config.toml
arch = "xception"
model = "image embedding model"
dataset = "crops of objects in photos (Visual Genome)"
train_examples = 61751
image_size = 64
crop_scale_min = 0.5
horizontal_flip = true
cutout = 0.25
targets = ["object"]
num_classes = 300
embedding_dim = 64
norm = "batchnorm"
activation = "silu"
depths = [2, 2, 2, 2]
kernel_size = 3
stem = "deep"
widths = [128, 224, 384, 672]
am_softmax_margin = 0.3
am_softmax_scale = 30
init = "trunc_normal_002"
residual_init = "zero_last"
optimizer = "soap"
beta2 = 0.99
lr = 0.0016
beta1 = 0.9
shampoo_beta = 0.95
eps = 1e-08
precondition_frequency = 25
max_precond_dim = 512
merge_dims = true
one_sided = true
adamw_lr_other_params = 0.0014
ema_decay = 0.99
steps = 11200
batch_size = 512
epochs = 92.9
lr_schedule = "constant"
warmup_steps = 2240
weight_decay = 0.06
adamw_weight_decay_other_params = 0.01
Rows from block 2, named by matrix and row number. Each number is 128 + 32 x the weight over its row's rms, rounded and kept within 0 to 255. All counts start at 0. Numbers have three digits each. After the name is the row's rms in percent of the matrix's.
# short0: shortcut pointwise conv, stride 2 (model.blocks.2.short.0.weight, 224x128x1x1), inputs 0-127
short0.7 097:080112215107101124093117117104114177120112117148179166148069104169161141105140124152127142085141168128074078139123098122127112140133120105081085055199147125138118183145135127147080102183128079155098156136113141117134092172175107118127118091095139070142128103138102080103114093098135125101122132095148158050091126153111110126116139101136129150157095239079139178087097075146117094091114
short0.8 101:185117106119102121096123150191173137119116083064155092070100130143051109103103147168085144135112144112098072057129104146126140149145100129124189154172136090136097130135125131090135153167070154101101159197111158140120126148151101148098077125123122101117110116100119086153097131134110128142147120125063140136074114118087065123143128156153109139074131091136106229031111131156088087127111
short0.9 110:103135144099106071166132142120085094065141170176160138099170210130106114103128077107068127136111159096055081152138176088171125076096148125145123167200123124131135172156168091134136140121194082195116201157137150150118138181147100148114128162170133105120129113100081117125146136146138118186143151137111145153083124120101095146113118131109144145130050116123107148183115177088117105065107
short0.10 104:162131120156140161211145185177187112129109124118143123096133127125196109093103091128133123127087156143128098109126136199133099098146137156120153107068140130080135133099099169128128099130118186122114181160149109106118143141088074130157061078054120124123131155042176155125147121128178145077151106127141159123113111050109109153133131134129122096087107052149195175058111132104104130156133
short0.11 104:128134141144141074124147115130144116170048107191125135077093093142095106091130155147072130137140120095129161121179082150115109154117107127058081166132132112122144091141132130162179134109104017095113179188126101093164101067146157096112170065076131113064136151073076178122115107095125149126096104159104122147121116151101098136117132132111123062132063145125153141076098111124146159159153
short0.12 097:119121152119137133099121116107159077180108188148093120164177140131169126125097071143151114136068071109152156103150158075095100119137132123159100139089131085117128090090048059166113106114144186133116128114149158142129119176089133129092120173098149078163103125171116134205131129204116109142151143082109092136135055075100097125142130126064143076091087185122109133149165176130075125113115
short0.13 094:145128082092198090143137119063130154141181091087073065201148070086157069084086082174105115130087117169132114143128115177102176131084139109127121125184127147168139135132131107140146036114114098070130102085119089142122109102144162132130087151119130118153135136078087112097102125100097124101171127141107182114105118158073099118125116109157133111117150075094109109081115077194095151117136
short0.14 098:107117178053191106116087112148125069124125104127119144096099108106183140113099109195171126140108092172142047132142095096093161055165130068092127118070122103120121107064127162058103103163119139081150102147113147153152138143096158129118190166119149135187122137140088190094128117172142118120123071126114092088154173128094142107138110089139137082148185140092127172142126103129107136074137
short0.15 093:132099098148136134123119133121110164095113157071091129091120134127072126139147057111108137120089053100114113136115124130146126127099121137132145147148120139154131077123099105154111082104122129105114140079128159129160139048201124126144078158139113097116101140126095235155117141122126133145083112101221013141097154114164104137104147182131128207134147072137087121136127123169098150054115
short0.16 095:058097161146126126061108130115151145121090118141063096057116108146131149110076136156120095115102112075122075159121104113121117074125162088104151175166127134129161133059136016172097109083120175171134069142125107122157147189126153137117134110130118120151100118089119137132128118112120103160114080151082217175165083165113143132145139132122140092172191099101071122095117115162102137138117
short0.17 098:139128099121158104077140141137043072171108140112101180086119060097117093105110192065104141132153120102148144129119152156153115157089138119128157186092141137130103094154124167099156098075143132139147080040151045130136131109208125139110100123168131163136142107164076096204125111114140143166107105148142200185129117140077121130139139155129120147112095105143143138109116084134142135050138
short0.18 107:183124201141109137189136110102128171088071144036196125149058154082087138155133104130124091148113140098092151090142117108088144109128158125084109122170108120104112100125111124137132092144153171148124169114108114124111126105172107154139087156099111102157169111166162209130146152111120102105149160125132029102129111140127137122135124182165141168123125090147166149069161112200075154066132
short0.19 100:057136120142125069107130137116130137074064082102168134081153068124139161116158118153118132128131123118100092150143124127157131107123083109054146096096121079083108095140128148121123090126150087109144186131146146105133097094182115123124082065168122071086140142154123100119125148112104117174085120144143126099116144219120119119138122119227109153187158090158166139133075076196098060144127
short0.20 105:125109005126090124088132235152156112126166120156163117151110114100159112129132122121108128125115041069173121116105110109109125074105111120094122147210134132110149134124120097162133195069083137103142122143168059133078141245109152107126142081151128093075137111131135182154147133143134143112081124160095127142121107121121122137145125135137097117146143101120158090138124118077124103146140
short0.21 093:156119105059160067086107141143131064170175075098072136125137119082075143104086086121192126133155116181143084108146085123085106060102129111147147165091129138116156070093115159107126051140146096065151098144139123145151135089089154133123171121147150192114110178197033103114125152156102114108131116122131115144154140145105102141125145106068151133101160135090130118075112136110136126086142
short0.22 104:132127080139145162205117166166183083124091201214108126170122127108162102133135123169102131140161103147119100111113119106082144091122139139129095123157116145194147192067125133132122054018142202128126108204101186140126155137078125140142121132129114133112156108143138214117130115108136124123111138131189209137118118128147130122150109161153163123166123114133173110122098113114127118113106
short0.23 096:132121134107155091136126094113093139045173072068198108106155127055151101106119110168128136114102088114138126207158178100164120175142122138103148139116135139112129121125109139132147115125188134197124167077149120129103083176074158137116217090201131153175130161140136110112112167168142134180180113128072145118157132132093125131111135129172123119150184095126137161144151184100124112198118
short0.24 097:184106210123162156199145157038103132124140222070093092098140172175139154138121128140179126114150223210101124146134095130154136119149130113139109173146141118118138120134078166170113076112171096146110126123109088134131164151120140098106136122158111138114094103111160118116156118117108116141133143142107133161132119167158132137143129116105085126151173210135151205165136126122111147212129
short0.25 103:111118151105109151166113134083119153135079136089099130138117112107084124146144156067156095133182117199172163140121105104078089104142111124075091099149108131125133128086125065140116063131218169106101120094105086113136139141082167100101118132131126122111139153149140089115146159139115076180111117111196130103119086156164139137113118112133118069083220106090181100191153109136081058180124
short0.26 089:157131211134138155227118086122159150100128088176112122171095115154215170130139110129115115129159181102107107147136176126165145158166118110129120104084137147110145139113133180116151083154255121170103125133083123133064102128109118133110112128139147074140131120118130193084145134138107119113141124125131132120098163148112135127110139126106132170129108103148255130133149130100149109125136
short0.27 107:086136184141164141115103118135082117165141092048094147092141119014149112104123133144102115130109138106164075115114130112045095069116120087145084117202149109160102150100096107108108144104155152102104163090114106138150087163195163140102039154071132119133126151108077089112120122110109116166181072090140124112076155133106135132107119123093121138162097182126114133088092102151131115161135
short0.28 098:156141122135106134109109138198103087136123104114125118098135103195255120097143069074093091132109120142125119104141161115118117104153134102116099135138136129114167145119219135151133171225072140139123125194118138144071135133137124144166114161135122090139149128153086110111124095130133111111093118134044134119136144136148133128098110124122127097103129082140141121170128102117132119133160
short0.29 111:127122133099166161109119107106074110134127106119134157089114158103156104121114124072140154122119191103169129192103112113062141104111118144108073079123134128132146136145140119132089124147255114127095063158104119134154157115211161097117125105127139110126112161072079097121115118118121126116158148128198061126133141102104167130139123124129103139062136181126143099117138125141125050242138
short0.30 082:130139113133064074110137090143136160091124151096080093114115118122194107115178217100126113132147104085141125147165135122114101096130136092158111131191130114120097193144184040114148167219090145170104080174115213127141104178172136140127076122133144102115107117118133140192110164105166141158104135149197138114102073150092107111143123119080117170113131149145135129085105125108089123131118
short0.31 106:150129062067162074104178133093103117123138145095121125151091126141115173128028109105123147127043167101187140136145117127163157123117118087071125120102135163102107189091131122148127114138138129082119062136105129121093132095167127136134137088125123138096159195107129125136133136103063091169127080140136142165113098196201087144198095151092088080100146139123173116142091135108162141139076
short0.32 111:081126103083105097028120180139155183130213178114086080089127122042173122129114108143096130130128100108126127145097137089110129141099131116128107137142128085146108083125078088150153119082118121111130148126147119109136141066150114123122112106085106086079138203100087070169126133144132111094197093158101158120149096129081130122170138124097115160123105083104163103068128146064107171081145
short0.33 097:148122177159068161088144138082129104099157057255217137146139096196128129109153067204118101121076133135093160152109143083153137154156116138078075150128124101174141134092119090126094085165146179089076171141105092148121109103110129110097161159080153117136119111126191137141158165130128103114105125143079151153103119164169124113116099128131119156099158150134109123131113111138125104125112
short0.34 096:119137153142099149160125127215105239116116214094101090160121124168111119113100072070122116145103126131157100105137128142075108086123126120139114116136118116113150149108126097088141052164114193129118137225154172132102097165116111139140070141061120104120160078092110209181124090112165092111123173110082125147160131146134130118125125160122126055111133124133130109106089139134112109130135
short0.35 100:099108082156111106202133121067110194123152217158079148078119099124142171116136142174141151121172113204134145193088109085132091146133108118097141123140134140103144118147135181091144135106087152095121116124124130136119114113120159108146251127152129161144162129196086093071118111107188129118142042135110210130134135149111136126145126107114126121117167113132075115153141093105124156142145
short0.36 093:166119105141118122141116156120132138114136100092104151151113168139228116075123095162145148106118241236135110179121131111155125089157137116132155125152134173152119172109124146097099071204255078120106137116106164119134133151135103133108171156111145128133134138147110079117145081117088101118154129124149146152111169111078133135127153132138159096096143199129136108114142122126121166161106
short0.37 097:102154121105130155108136171103113063138111149095117166172137179111170118168129144171134163110145088171127178116117134135204115176208128083132076157122121139180126157140122148097138151116123153101120082114077192140100110136157164137154154148128127126155149157177154206191161101192147143172075109160151104141128153203178130108154105194164134197117126150113137125109137156143112159077155
short0.38 101:186131142179123119124114076167136122100096115168127153091142099096135179122109153104125130128162092114180099091110110133157124072136147108132099153148132089149171155185079122142102156106130155095130108152074086135123125119129089118130074109161150108129148073112085107114136134084096144122074180090203125155133083115127139145149123141165115255065148144153179099084130093153079102160139
short0.39 092:119120133149171138113144138055203128114087073119047067173123135094219141102137108132187108104169150164130124108120148120110133124143145120098122099138140152125123136114141125086109127087100106173124124083106129139089171114077169113123154091097132186116131103152130146120112071138120132117107118130134121114141107128099123137165158116139117059149185217082237100177141118124149126211135
short0.40 112:136131144090089110119141094032246199145109166132088102160171125131125141130131114167129132133134081077105162077173122100070110144091144115120148142162117097146111092106082091104134061109172072112119126089120161126118139145132057125160154128134129117133163063122130079092122184143115111176130116153107072134093128150116123127120117105079140141141149097133203182135148133076114149083149
short0.41 102:064128116141123076165116138102046208101067172134163121124187112119163135157108154119151065114092124115175115116093125163049040133119109128131149109129140147127188126136165142172136089149120079133131123103111155109108102184174089113154093134160120102120162167095094120128183127102132056116109120122131161116142153099142156147075126097087150111087106130065099150079101082120171149160134
short0.42 102:149139157104123120068144181117153119122055109077103182114091142126068151145055133179106128130155106107164113060090095179117066094152099140109111118114118097116111076114161112134118083123104128044131133128146076127142114117129138126142091127110121114118124171126115121168124035153061150097200134094142073097113152121132152123178140121099145115175092044132091138107074137129100086117129
short0.43 101:056115129141093106124116136134170194121163165139154077135120095117111132120074112157106143113151180084145148141087120144100097078092117122079152125168125146069108127119164075072109055187070127121114105100107139112144148161081084121119099115079120154061114193073138222135132203085129115111115115128169166130146070113112132139116134103093128177146158158086170141103106093140126121119148
short0.44 098:077099053130143089167114066085116085124105123107103084179079141092131130126124166150149122111109094156135060143129116108137111164120145122071164147114126131154144090155083140130194159107120115104125201110125159133111162149176164153151099130101134084092142160102117103127150116114209133172052118137146118130130134099090111128126112100073116127125129198142108057217122105058139114075149
short0.45 098:156134189161155142169098116088093064162116170106169136187084112109154115125122139155095155103153157111113107156121085117108155137114137156095143095161126112119117153085171180105096181074255117081127107154089094152117106116132164150098137118145121125152079092111106116059103089100127144128156123110124120074132132087097111113170130119114096146203108119073147129150096125174098104084110
short0.46 100:164131143107164103119123146118166140123118174130169046127125106113255088120140076144152117136111120174096104123110149166154126119147100125078149114134124146120103175128134161110107135190103185116136145129111130137096137168132149122127169118109132164147133163189155137092129104128175130077168078136061181123131152126140114133125132156139123117084149127143255128147119143112117141146120
short0.47 090:052103079085125068129146139078079112111099114101179153174142109079102110116102149107102128137120090098164152149085110091076113077107160118127055128129109096108097144142133058196130113106123134050088067101131087122115143137123171151082188114099122114158106178156102140192131113128099116121136184146084143151156055140088094113134130109124155128159138128104128158123110105080100167189144
short0.48 101:126143138081143112076110083135122171112103118118121148099197119117102161089139156221100130178138105148113080124127125168120122116134176068109184120120128102141115106109169172060102099158114087109124153100139216162183093109139152170159053147112116150163151129108135122107100159113102112146141124151110097061119179120068195118113114064134146147074107158151101142111071089129079124155131
short0.49 098:074096102106200096139142164058126087211161121091111187144096140115168119154116110127107158138179090181116079103117134153107166113127143132082117186159135125131125115152086122103117063187148106100147127137146106140089153161153156141116106129121141096175124182120144109144148088180139170148137084188191138163154150150111128126141145128056146119091133153100104135123180129100147081030154
short0.50 104:092138081167123167098097105162106130081152124048147184144123125120151108155117092145124140119153147201170124094137126174117102150112140095112124124109109096147147104080188101159101141129206128094153143154178091131112118131138125124133198160104103063131161102132125123216141153114117109089101168108094154145133146156141135124155092162178135116028135058143085063156086095155104082147127
short0.51 099:096123189096122149165118135088110138113088161096138180105099136144042125160117096108169119128153148164127210095107086134116132129154118121132136139151119097131123158077122125154100119050148240168093190179101178126099146163141091132144148150099137127163124110102131132174152153107120112101177148141185121124133128165191183129084102191136145177138170184120138116135133112120099100061136
short0.52 094:144121146167151127128084138106170115122088128220069161114156114181135106121110031138125130121146134182126191037165122157113112166154120082160123119200110138172123128090091065100143171140174162113161071093109071141097116141100100129080131157135123099191090131143133088154079144125126109091188152110095131127127095087158105117137119125063109108143092118162155156132114131161129150106120
short0.53 087:183122105134146148109129133136122060112124101100117191157176130104182155139153054184173136109144134227097125066140170150190120147139166127134089113126110119129093103151169135130121158076122106147127131103125093134113119085058075130127198093166156158125108082196109145071135144155150103117132120135165085148114163129119153107129133146118112148114178202092160059195109131121147129099124
short0.54 087:172113096179101089117125126154118093156088113158068120144083078149083117140064162136102120140158064093125152137076109108119115095119123112173144135112120146146127128119087079171183054186151116046128141139157172123148123053150144122117098146088132121102135166082080050188126120151101127133094167119157094136123090160159092117124131150103119189077124049143097162122147111123101143092112
short0.55 106:094127168101144123170126138100120076095157141092147144080095139058110168169142067143114127105120121103162067129148128115135146018171147121093200147116139113158129117078139133151102097105117152136147125154164132141123142159122184151167127096087095170152114120088202125108148167192152129102099193113180123113177187173153144141136132122111115084138184074101128136073114172099135149088153
short0.56 093:179126096075218092200144082202092088152081111106143144075099088082138131163127115121111103104134128148149173178129110196135137121128123167184148098118147172155142150095068169155114062139183059136124058169105176143150126150142103137119098096136156138135100109083163088115152118140123118167171163116190150088100153087148128120136154146137115110148086136107095138107137128103139113093104
short0.57 094:105128244160113152155117157105163127120161066113094154162136139134088147163155194151128117122089185085177142168100138133157096158084134084097175122199129104147132136107134105138139225115158196097108117163130153118074125093150156126126136137138099121092144108122116099129115141090106118181151116109060133149097117103128115107127115142085132158160161026144145107142123124151114065171118
short0.58 103:109101138074104123115110150131116170109195188186188109083148099135080164146122123181148119105154069082126133140142093122108108072155131108154113045168147109139121103098184120177108085150117118165110152182115130142106109157164123165119159141143131116138129100116161152164112169110133084133076148097143152098071116206103194132108128150137106090075072136141094151083107089157101079063126
short0.59 108:137101192115124135099120108155160148116140128077179123148078168185121121158090155073176111104119181201128074068147141185146101107146132147136134121139142128169150125136122141140108068159059132159116226156122096133125162138133096116125132130059135119127130105085124097156143197113150127161160167128121131124185098099163143120118121124069134154091114221138136141106084138083183125189127
short0.60 086:149134121100167055089138100124175032114139094150072117109142123144090135119128156107110109139151107107151127112108099082130072132057126138146143152144144152105123083110147051070166087116128038099124115092114093146140113166150115118092101112095128112137106137048111124097132096096142135092090087111179075147127070079110092143102137093063115167135133112119212105136114082141148113163121
short0.61 100:126131129123100143080141105103164112113108136229113091145140097091139084091121083192101119125115128125133153164139153117138131183122146114099129104118123136122140062108141081115119077131135101138175132060125072125084139082125141126123200118159144159138136120179153073117120158140109151134118124119152255121125134076112076129143123135085126120092154104141123158096139125121114145080142
short0.62 103:089119151122127136202132109074108130152146182114163155146093108103120072148092208126152097118159090132199105059110117107087119131110104143159093120060124106117129093099119156118072055150134088130124113115142130116075142069143142106097116123120130123130115136055118073085148106130121121126083160149096116191123086164141125118132124163111118060192159151096199079073110112123086099161132
short0.63 091:209103180128145098175135172171214123109117192096159127199125133147218099152104056175144139153161161105081101110129120144175156140129135121114174151119126121121118161145090153133122114184169143099106156169196206125132137143159098116161174109146118096113130131155147169136157111139079130146141163154116123139133161134163162146164146131151137147170170122119211163157163127105111117082134
short0.64 092:112115107125119117149123149128211116149064115158079179159132111138189139132121060154166099093149106224125127138124152141164106165137133126118097105118133166144161113113138112171134141152252155149143081106090107124122142092064141107134229149171123132136148116109140134154122150147155094115136153119130095132165097118131150136136106148117146152133174069151235121154158103153135131174149
short0.65 085:186123108151135122169128147159161100108103192099138191214158137181183106134133117139118130131113134105138145089129123148123128094161156134133108131171118126147110175141067097120138165144156162108121111129133139166109162095103115137113173142134136125179105134198158255130113127154105150107162111119172094130137085115118138120121133169140142228172122100130194143108129111117145153116113
short0.66 096:129131124076183093197139142093164163134040162123161128123123141128122142097132094118073149115088079104141097164129092113096182130117130138098075099145143118139111131130158142124134127066097089088104081126130137125091139116220126113110156067139141051118138091102140069114114079102121164136120149097107086084139118075097095125153149096123107195134067169116097117075134098041143123145116
short0.67 093:145133085140157157125134101123143082131128050095079148127143082110119108097127053167151120097106125211158077108104118109116108116106110143111099103167129137084129133083160131090096143072087083069117098099113092144082079103122216118118151099137118154162130131151156098101142074133122152099102119137073082102114139141114124131138142128087092141072096086101104051153094111143120097027136
short0.68 101:134110184163097140147138169154061144146123124082117171106106134151117148097097084114112129114099098096122137139106117124103115134128118100092089115145122104048124137125106066117100169153079130120168136117144067125071140079134055120142067128137124072146160142115159030120128139126128122141135097126113255118132067138135141119116132137121123160182111099117129114097137107117117095066127
short0.69 108:098114166087119137111129131128072116155117122084255168106146141150115138129102097146125130107144046187191079118176190130164092109147120137116135185167130129147127140169069132151127126163148094212138149158138130120097134098156180150116068132163131093117132106109157122180135191157157136197102133152062110163114096164114151129129124164111128115065144142122076104138125152130099099131127
short0.70 120:140119069098122143115124166103072096149130158214117156121151099115221096121095173147176143150134117135082133142126100151078178133127130118105154135172119105078127095127137104169144094092058108124156087109173176123147115132131190118129123147088086082145153103073135131132124092116169128123124096104169215105139092152081138148144128039141152093143140131120073120129145090105150131209159
short0.71 109:080141067108107093118110135160138172180074198181101191118116135169125113113140151147127135145122138109129089124124154091135061162090112100110138181122113118102134125115170116135129191195150117111105182028122135118171113135100092114095144148059144132120132168234130123132146091118112125089137139148167108178108144084136149109096091121119117106103097187143166115157110109089121061172112
short0.72 101:062108129136134123130093155104139134080052092139094151117132143158044086094071141161114141131107106131139150118150122046166148130142133046150057162135114159084097143063097033142113139190102146117149093150114113147163124154142168165102141148088078109154100153128120129177118135146076123099157103151115162161159047114102113118155138180168117139103105110078114110119123132096099132138151
short0.73 094:168107138130134142108123130186086110139071126216074123062063157125179129138113041027131145122115173071130134153143155147122111090146142147112130145077134128094120154135094091135146118221115193170133110165159148135172131160101118110127116104151127106130115136117173107129116153154154141106180147130123141133149107121133116123150141130141102087088144119129198060128135182182069110111089
short0.74 092:133155101154100184141126145134174169116150164096075124102088117184128142111091143124116097104091148088106100210099108126088123115135100113100142052155112119139096099101153144114119133176078165200122204152160154131181093162114139138143161127129081071137117129156110088143070113111128107145209116105166191055122130145103113086099111106165097105099113156121152113157092105161088068167114
short0.75 096:134139160150097124217117133169141099118159124061128206235100101147179174122119080113111157118124137117128135053114144126130128135146144152096113141134134118159097103136180128121146162123016131131124132163106162121086132083103127149120164087080132083142116125153124189143126091130111118079166095145037226148139156145105138115146137157150128166166112123139124088129131140130141118095128
short0.76 109:073084117093131129096142118103130146141130148141150150099143170167156110156103157152139143133109133070155249136047113087111094175158157112106148194150114137083114095128103110143182147086115117146137061130098113113146152127203128125083172105148123157108059169095147126156103066122097138143051114143116154180147063072115126131151139111125137137127174161152111132097169176143114164125124
short0.77 101:147121172136157159140101129129171152147134173178150102145065108113108130140146162138118125112168162143110082090181098184103120105120124103111134098169131088162118124143193115107126124125126160131140089169147139106101110170110101130142123061120104101077142056107148255068129113073110103143146154113132147082143114163163096129125143139118080078143183160120190155143096117081101110103158
short0.78 102:082125103103153184079126137122130047124140087119062096077163116096094105089086160177120099145106105117130102149087120127096106154112134112128211131205109111155131104095088104129116165075128171079117153122135071167108144174134121153128139139170139103161116101103101074108146133111117105253110088126066171097109161100102102112132103144103169130173093098141105096116160115108124104111131
short0.79 101:058142080128131064128141075105138115123151091124186079082239126113127106134127124108131118139104151126117113092152153152121125114154134110122059135119118094140120086068118141159189051124067181176121086116174115120059125118132101109153104138134140156155122080111087097104147129080125142146081166152069079126151090192131105104120119131152111124096152144094124196187154129147106147157108
short0.80 094:124150127108094097103153156137109139148121088064149255179154086086114160125117103173116132111136101150092111128148138180182129121120139118118191147141124119117121129140109169147121162092123114114114118116119103145112125113131040134147097152146142156160125124168120229151157136121118129166131086145132070133115150145095104138114151162151119255215126132109157115106103086139135101113131
short0.81 090:136130111081130178142139151168080067139127121113147096038108212183213171143115133147131144121113124130133140106168159071136117093158128124126112131062118138092115153085173130105130107151151126164082136219109164113126095148090077108135170137123126118162130135085146134139136189201156155134090164106129101125093132136165146144144137128130126117153215144142091101096134221147139156115135
short0.82 091:101125135123125120097133079078114034130117087113110152121086077218163136133084164171137122124078073151143093088179134119122080112157129088139178079119134120093111105064125127092119130136103067104123097135102119142132125096086144157143070134136120151129139115107139123100124083132130109235095094101114091105137140140082106142119139122057139063104067192094108108148132132100134120073147
short0.83 088:115116138049191130124138109227097115137144109096101167171107127136163189157106135186135158125159150180102112116193123180121152079124129132138165127114138142154121150161088197121145112125083062126137087141160119140089117150154072117099178162132146132170124126106149219219125142158165138144172119103170101160151166155118132139149125185163138132093144095112102139078147147092133138107139
short0.84 097:165106099118141123121126146148106090168094135058050111088124128130134118138087251137136108136130148167128167123065106168052155161099124124105112135188117120151119156093128123163133059089135166142125133251106182129127154144087100124130132145144135108116125126141120144138139109103122121146099121084186175151120108132157135115109115142122141219128131122126083068121163132152101097184116
short0.85 099:158133117102144131097109137137121140119122136191092097099068057128130174093150016140066133117141138096131107148215121164146093039117138129086092111107124108150128076105066150163135059195100117083076087165140097120121108140145157122154138101107139112146154100108067131177136197123115123057133142124104139154119105155072139129117135151166118089121134100147106148143127102131115135085134
short0.86 105:103133112093201142112115164089099085123179142164185086098140158094124123136122102170112142134085119110092112169099116112114178129125124119138063157139127100155147107145171142193154117174142105104102195168149108119180172175210099113145210116118143089126106112142164090090144111120128155085140162133122071139139151098126110113165114119165122105088053176082162088161147144066073143160121
short0.87 096:124132111099122174052139146090174150110134165180116118061139111122184104121107241119123133131112076106086142114152166119163151170133143136125150141104113092105114066087090108105162174178231168146117066085127102133134120159104109148149164123155131114119137144113122094136143189111104135127139115156172147139129180143101088127125104129111111127079127077110168087144155134148099115034096
short0.88 110:126147223094151100109113153103164114142146100088107142137157103210143160088111115129087142144120023140165133142104107152183133108160137167095124086077120107090150128158147153074108106124133092090143188165105057122054097080134184129124150105115127139169141182193121127140132094148141109179098114141139139102148155107143134125121129094081151116140203157114196106078105122139113137139132
short0.89 095:119144162122154147136121104163152159123197154086142210060170118099162117121095117151127131117115195168100097182146102161255124102099125148116151131110115110153139087189100255085091151084157158095108122123131153094102107127092136110122086137132134112120139136157109133134136111060115123111156110125134136119109152161131102135146115145159126131129096133160085100107052109109126130143090
short0.90 092:186123136131131128207133098121135153130106104136091195223096107104116111111122068104115120156099154109106160094102149108148119101111142144093125113148130143145110089137127106080142027140112185110115109108121062132116153093147129154116106153113116136118131138080140255146133154155133146122160131132084186111185092084105102146129113183197122171169116122165131120118114103145116137148127
short0.91 091:143131107156107148146148130137141153107147142116118170151100094117121089147184101137060103133146102063106162116124124088142134137100118129132118176231124084197118153142158140119140138123122207130148114182123193108152159148132115123145159135142083149138150116147114239130098115125088112093084105198153165147106120151139099120151107179185101183101077104155142049121099130186105163100112
short0.92 100:059106063124107113070129119129158127064101050156215152086175104119125110112106144157127145134171107072105116119097125154128088141136148108134120122148125111087138138126161099116151184142108121151147091113125108122125098168195065126138109128127117171138097130093090044080139108086130141157062108148169148118132078138089134130154133104063139180104117087136167154050102121101129127198144
short0.93 103:123123184127123142126164123118189120087142117091236154217157143158140102150143130216098145165163191193174123116148171116169158166093125122126118167140107163136144128118109133127120207115156090161090129142103100118139091046174150106085123126146146144104099112070121112136156174168099127130115198146107171125104110140124157133130133113160151110146113117163090157088129157180129091153151
short0.94 110:091144124108151135177142160095117065137144089089103083085164156111148120101087138095148169080181102160120098064141112121123176140130107139105136100087145137156132097208103149175156133137190102129107143153100154149092148121132132144127088110164123204153165188070133132108157120119125145140148158151100135100160128170150139128156112115181092089063199097222116074072118134149143087098114
short0.95 098:098109109154131123121130147128143131134075144255133137128102134110143146106141112093121117145166144054148096104119127157112098105152114115068113110148131136102149121104065114102140052096254152144111100082126143129122119126112161119133134112132143094134138100106134127144124120112128146106081144118162055122146103104118126143122115134088131082095082089111236133113133105096161094184138
short0.96 094:135129109108138159154128136138183085108136063132190098136098144149048162123117061129125139135125098133153121096096093085137089000145130121146119119145126121081124130098168118128131137166116106074133160207120149134124145094037152142101072114089135166126127182154106110126109108145153135103095140146149109119113102140130140123105114113111134078093164072152073063174109139109131128038125
short0.97 096:085155166076142066139143134116135144099067074125125120098170127082125115144170103125152157137140132116110159141142194118053173164182132114130112119089124147092163154133083172170129133127145116129137139083100179151108116152148083120165094150126121153162134119109200173125127192212137169177114133087107142128103172120130146117158130094130166060179103192134117214107161153096182113114139
short0.98 088:167105082103179129131152157184113151100178144164107061135140118108154118147119063082132107102191170153134166193099112134112140118093105166085099119163128136153124130148163097093148152103136116083159133129120107093111122182128130078110156035111142163086090194151119120119163095119095133059204149178167206090127130103125126118131129102173108127159156103156129080134113112141130136203124
short0.99 111:121118149145148134148125148135207099094098076186067129122090147074227109114140100059120101137140113213146119116090135135125189117103125133118092114155137142139111150104156131165115111154233159158125204106134128112096131148106141136133110135103140113102168128058084078138133183153162102162129156129095120111133132161150166138118135142104120107092108073126201111080123122160090152075124
short0.100 101:138138124143129074031139077102131153074125099093148148101101092122164153151048113161160101141160146108114121127153072113059109114128128136049151106139119129073131082135082120095151039112090075056095162088139121141104102137166145162119082139132144134148175103086102123137157128096129108086133130103093156122139141122138130120085118100115150136113153129147086188105066060134129065154149
short0.101 105:108116180162133114151115137091084084118153192087207092176150129097159106096083118092164142109102253132138107114097102133101123102123126150123113108147135148094138108137091096134118142086114128133152112118143130134119158122101166137116123144124108139139137118140102135090110087105117123134112104129155000092125060103114116131150127106138142153160108124103077255164157104178121132083132
short0.102 094:106096060148102118128116116135146100097107079128128092159120102146139150102121168097109115127137109133169158197093146085113136132104147132070151106100131130089119064090184087070108118195162164089163049130117176109168120079143198114124173100153111160116116102087126075156119123120101111073109104176057128106181044145127177137115123110118137149119163079144117079162125110102157166135143
short0.103 093:111118113154143126198132119109095205125124186151095110127097090076111105126115142116094118113106049109126112082085125096098135104116124133141076140163121128146115165138127070109151174101045120158106097072133062128145124109084120123106139132131134067141136179094185051130127140140117129132149122143064180119117101117145120130094135134130119050129084066152131119102110133049117126033124
short0.104 101:148140171105112131146152132120140113132179135121095138208089076112100101120123123085175146098148105201138171118156135137103103144098134167119135167088126149120127055193165108128137111114111083120111158144120172132117140121091181121117195110209128171163109197222112155120122120140089132131061095186113105154133127154113088120121145132092120145074147132088079095141135147118125123031102
short0.105 108:106102191129037114103112122123102137118129067114142145115149106177148138131143136093125118087146095114141156145155113084118117131127095142112112055152129144088124204135086107182077140126079100129127125210121140124052050115107131121117108062118132083130099164115148158094135138114138127160135152125159156055094081117101142128108124114126091121091165168094197128101127135073130028136116
short0.106 115:093148080144163114129129160155099076141153135120139156174137077122110117107090099139103167140176114147146099090112136122163176100115107151150112151068139141090146148218119093077146136117128149116118152115088142126053176155162088109131096150145095091111120164168119163176120107129101161180129101153123097146123202138142102117163127172178120093116093096249100100085133158205120146089140
short0.107 108:094129172084111046244134192049092166089119163101092128077118126176129094118173104129141113138151098118107095096099127109143137121128140134104104149170147142131144096129105121109150118208169114128121123170142159144114118173145103143131125103137100078112137164118191116144145132110152119125119155071148112131110075066135133133105130174128138158131167197065080176133138106078106160197128
short0.108 114:084089105110121133081114112100075199080079115095133123130108123093121177124103092137113129107132158091087117173184154173097120070137132108115128180180115111104111130088140127113169126078208149103122139097117141109134098154127078126117145103112120063092123116091117165180153158102167137138065115140108054174182081121037135149115112127106121086107137146146089134090110132064157193123116
short0.109 097:121124119111129143113136126087118116084172166148081125147144129072133113107118004110080136111095165052118022200221159104122110099094132145076137120092126131123111094108204105117130118145076131155155119105119143134151088130128152110112057092157129177152109154146156089117112200163092151117122115125147106120120115111073120130135124105123097119149124119125127086126101171131105077090115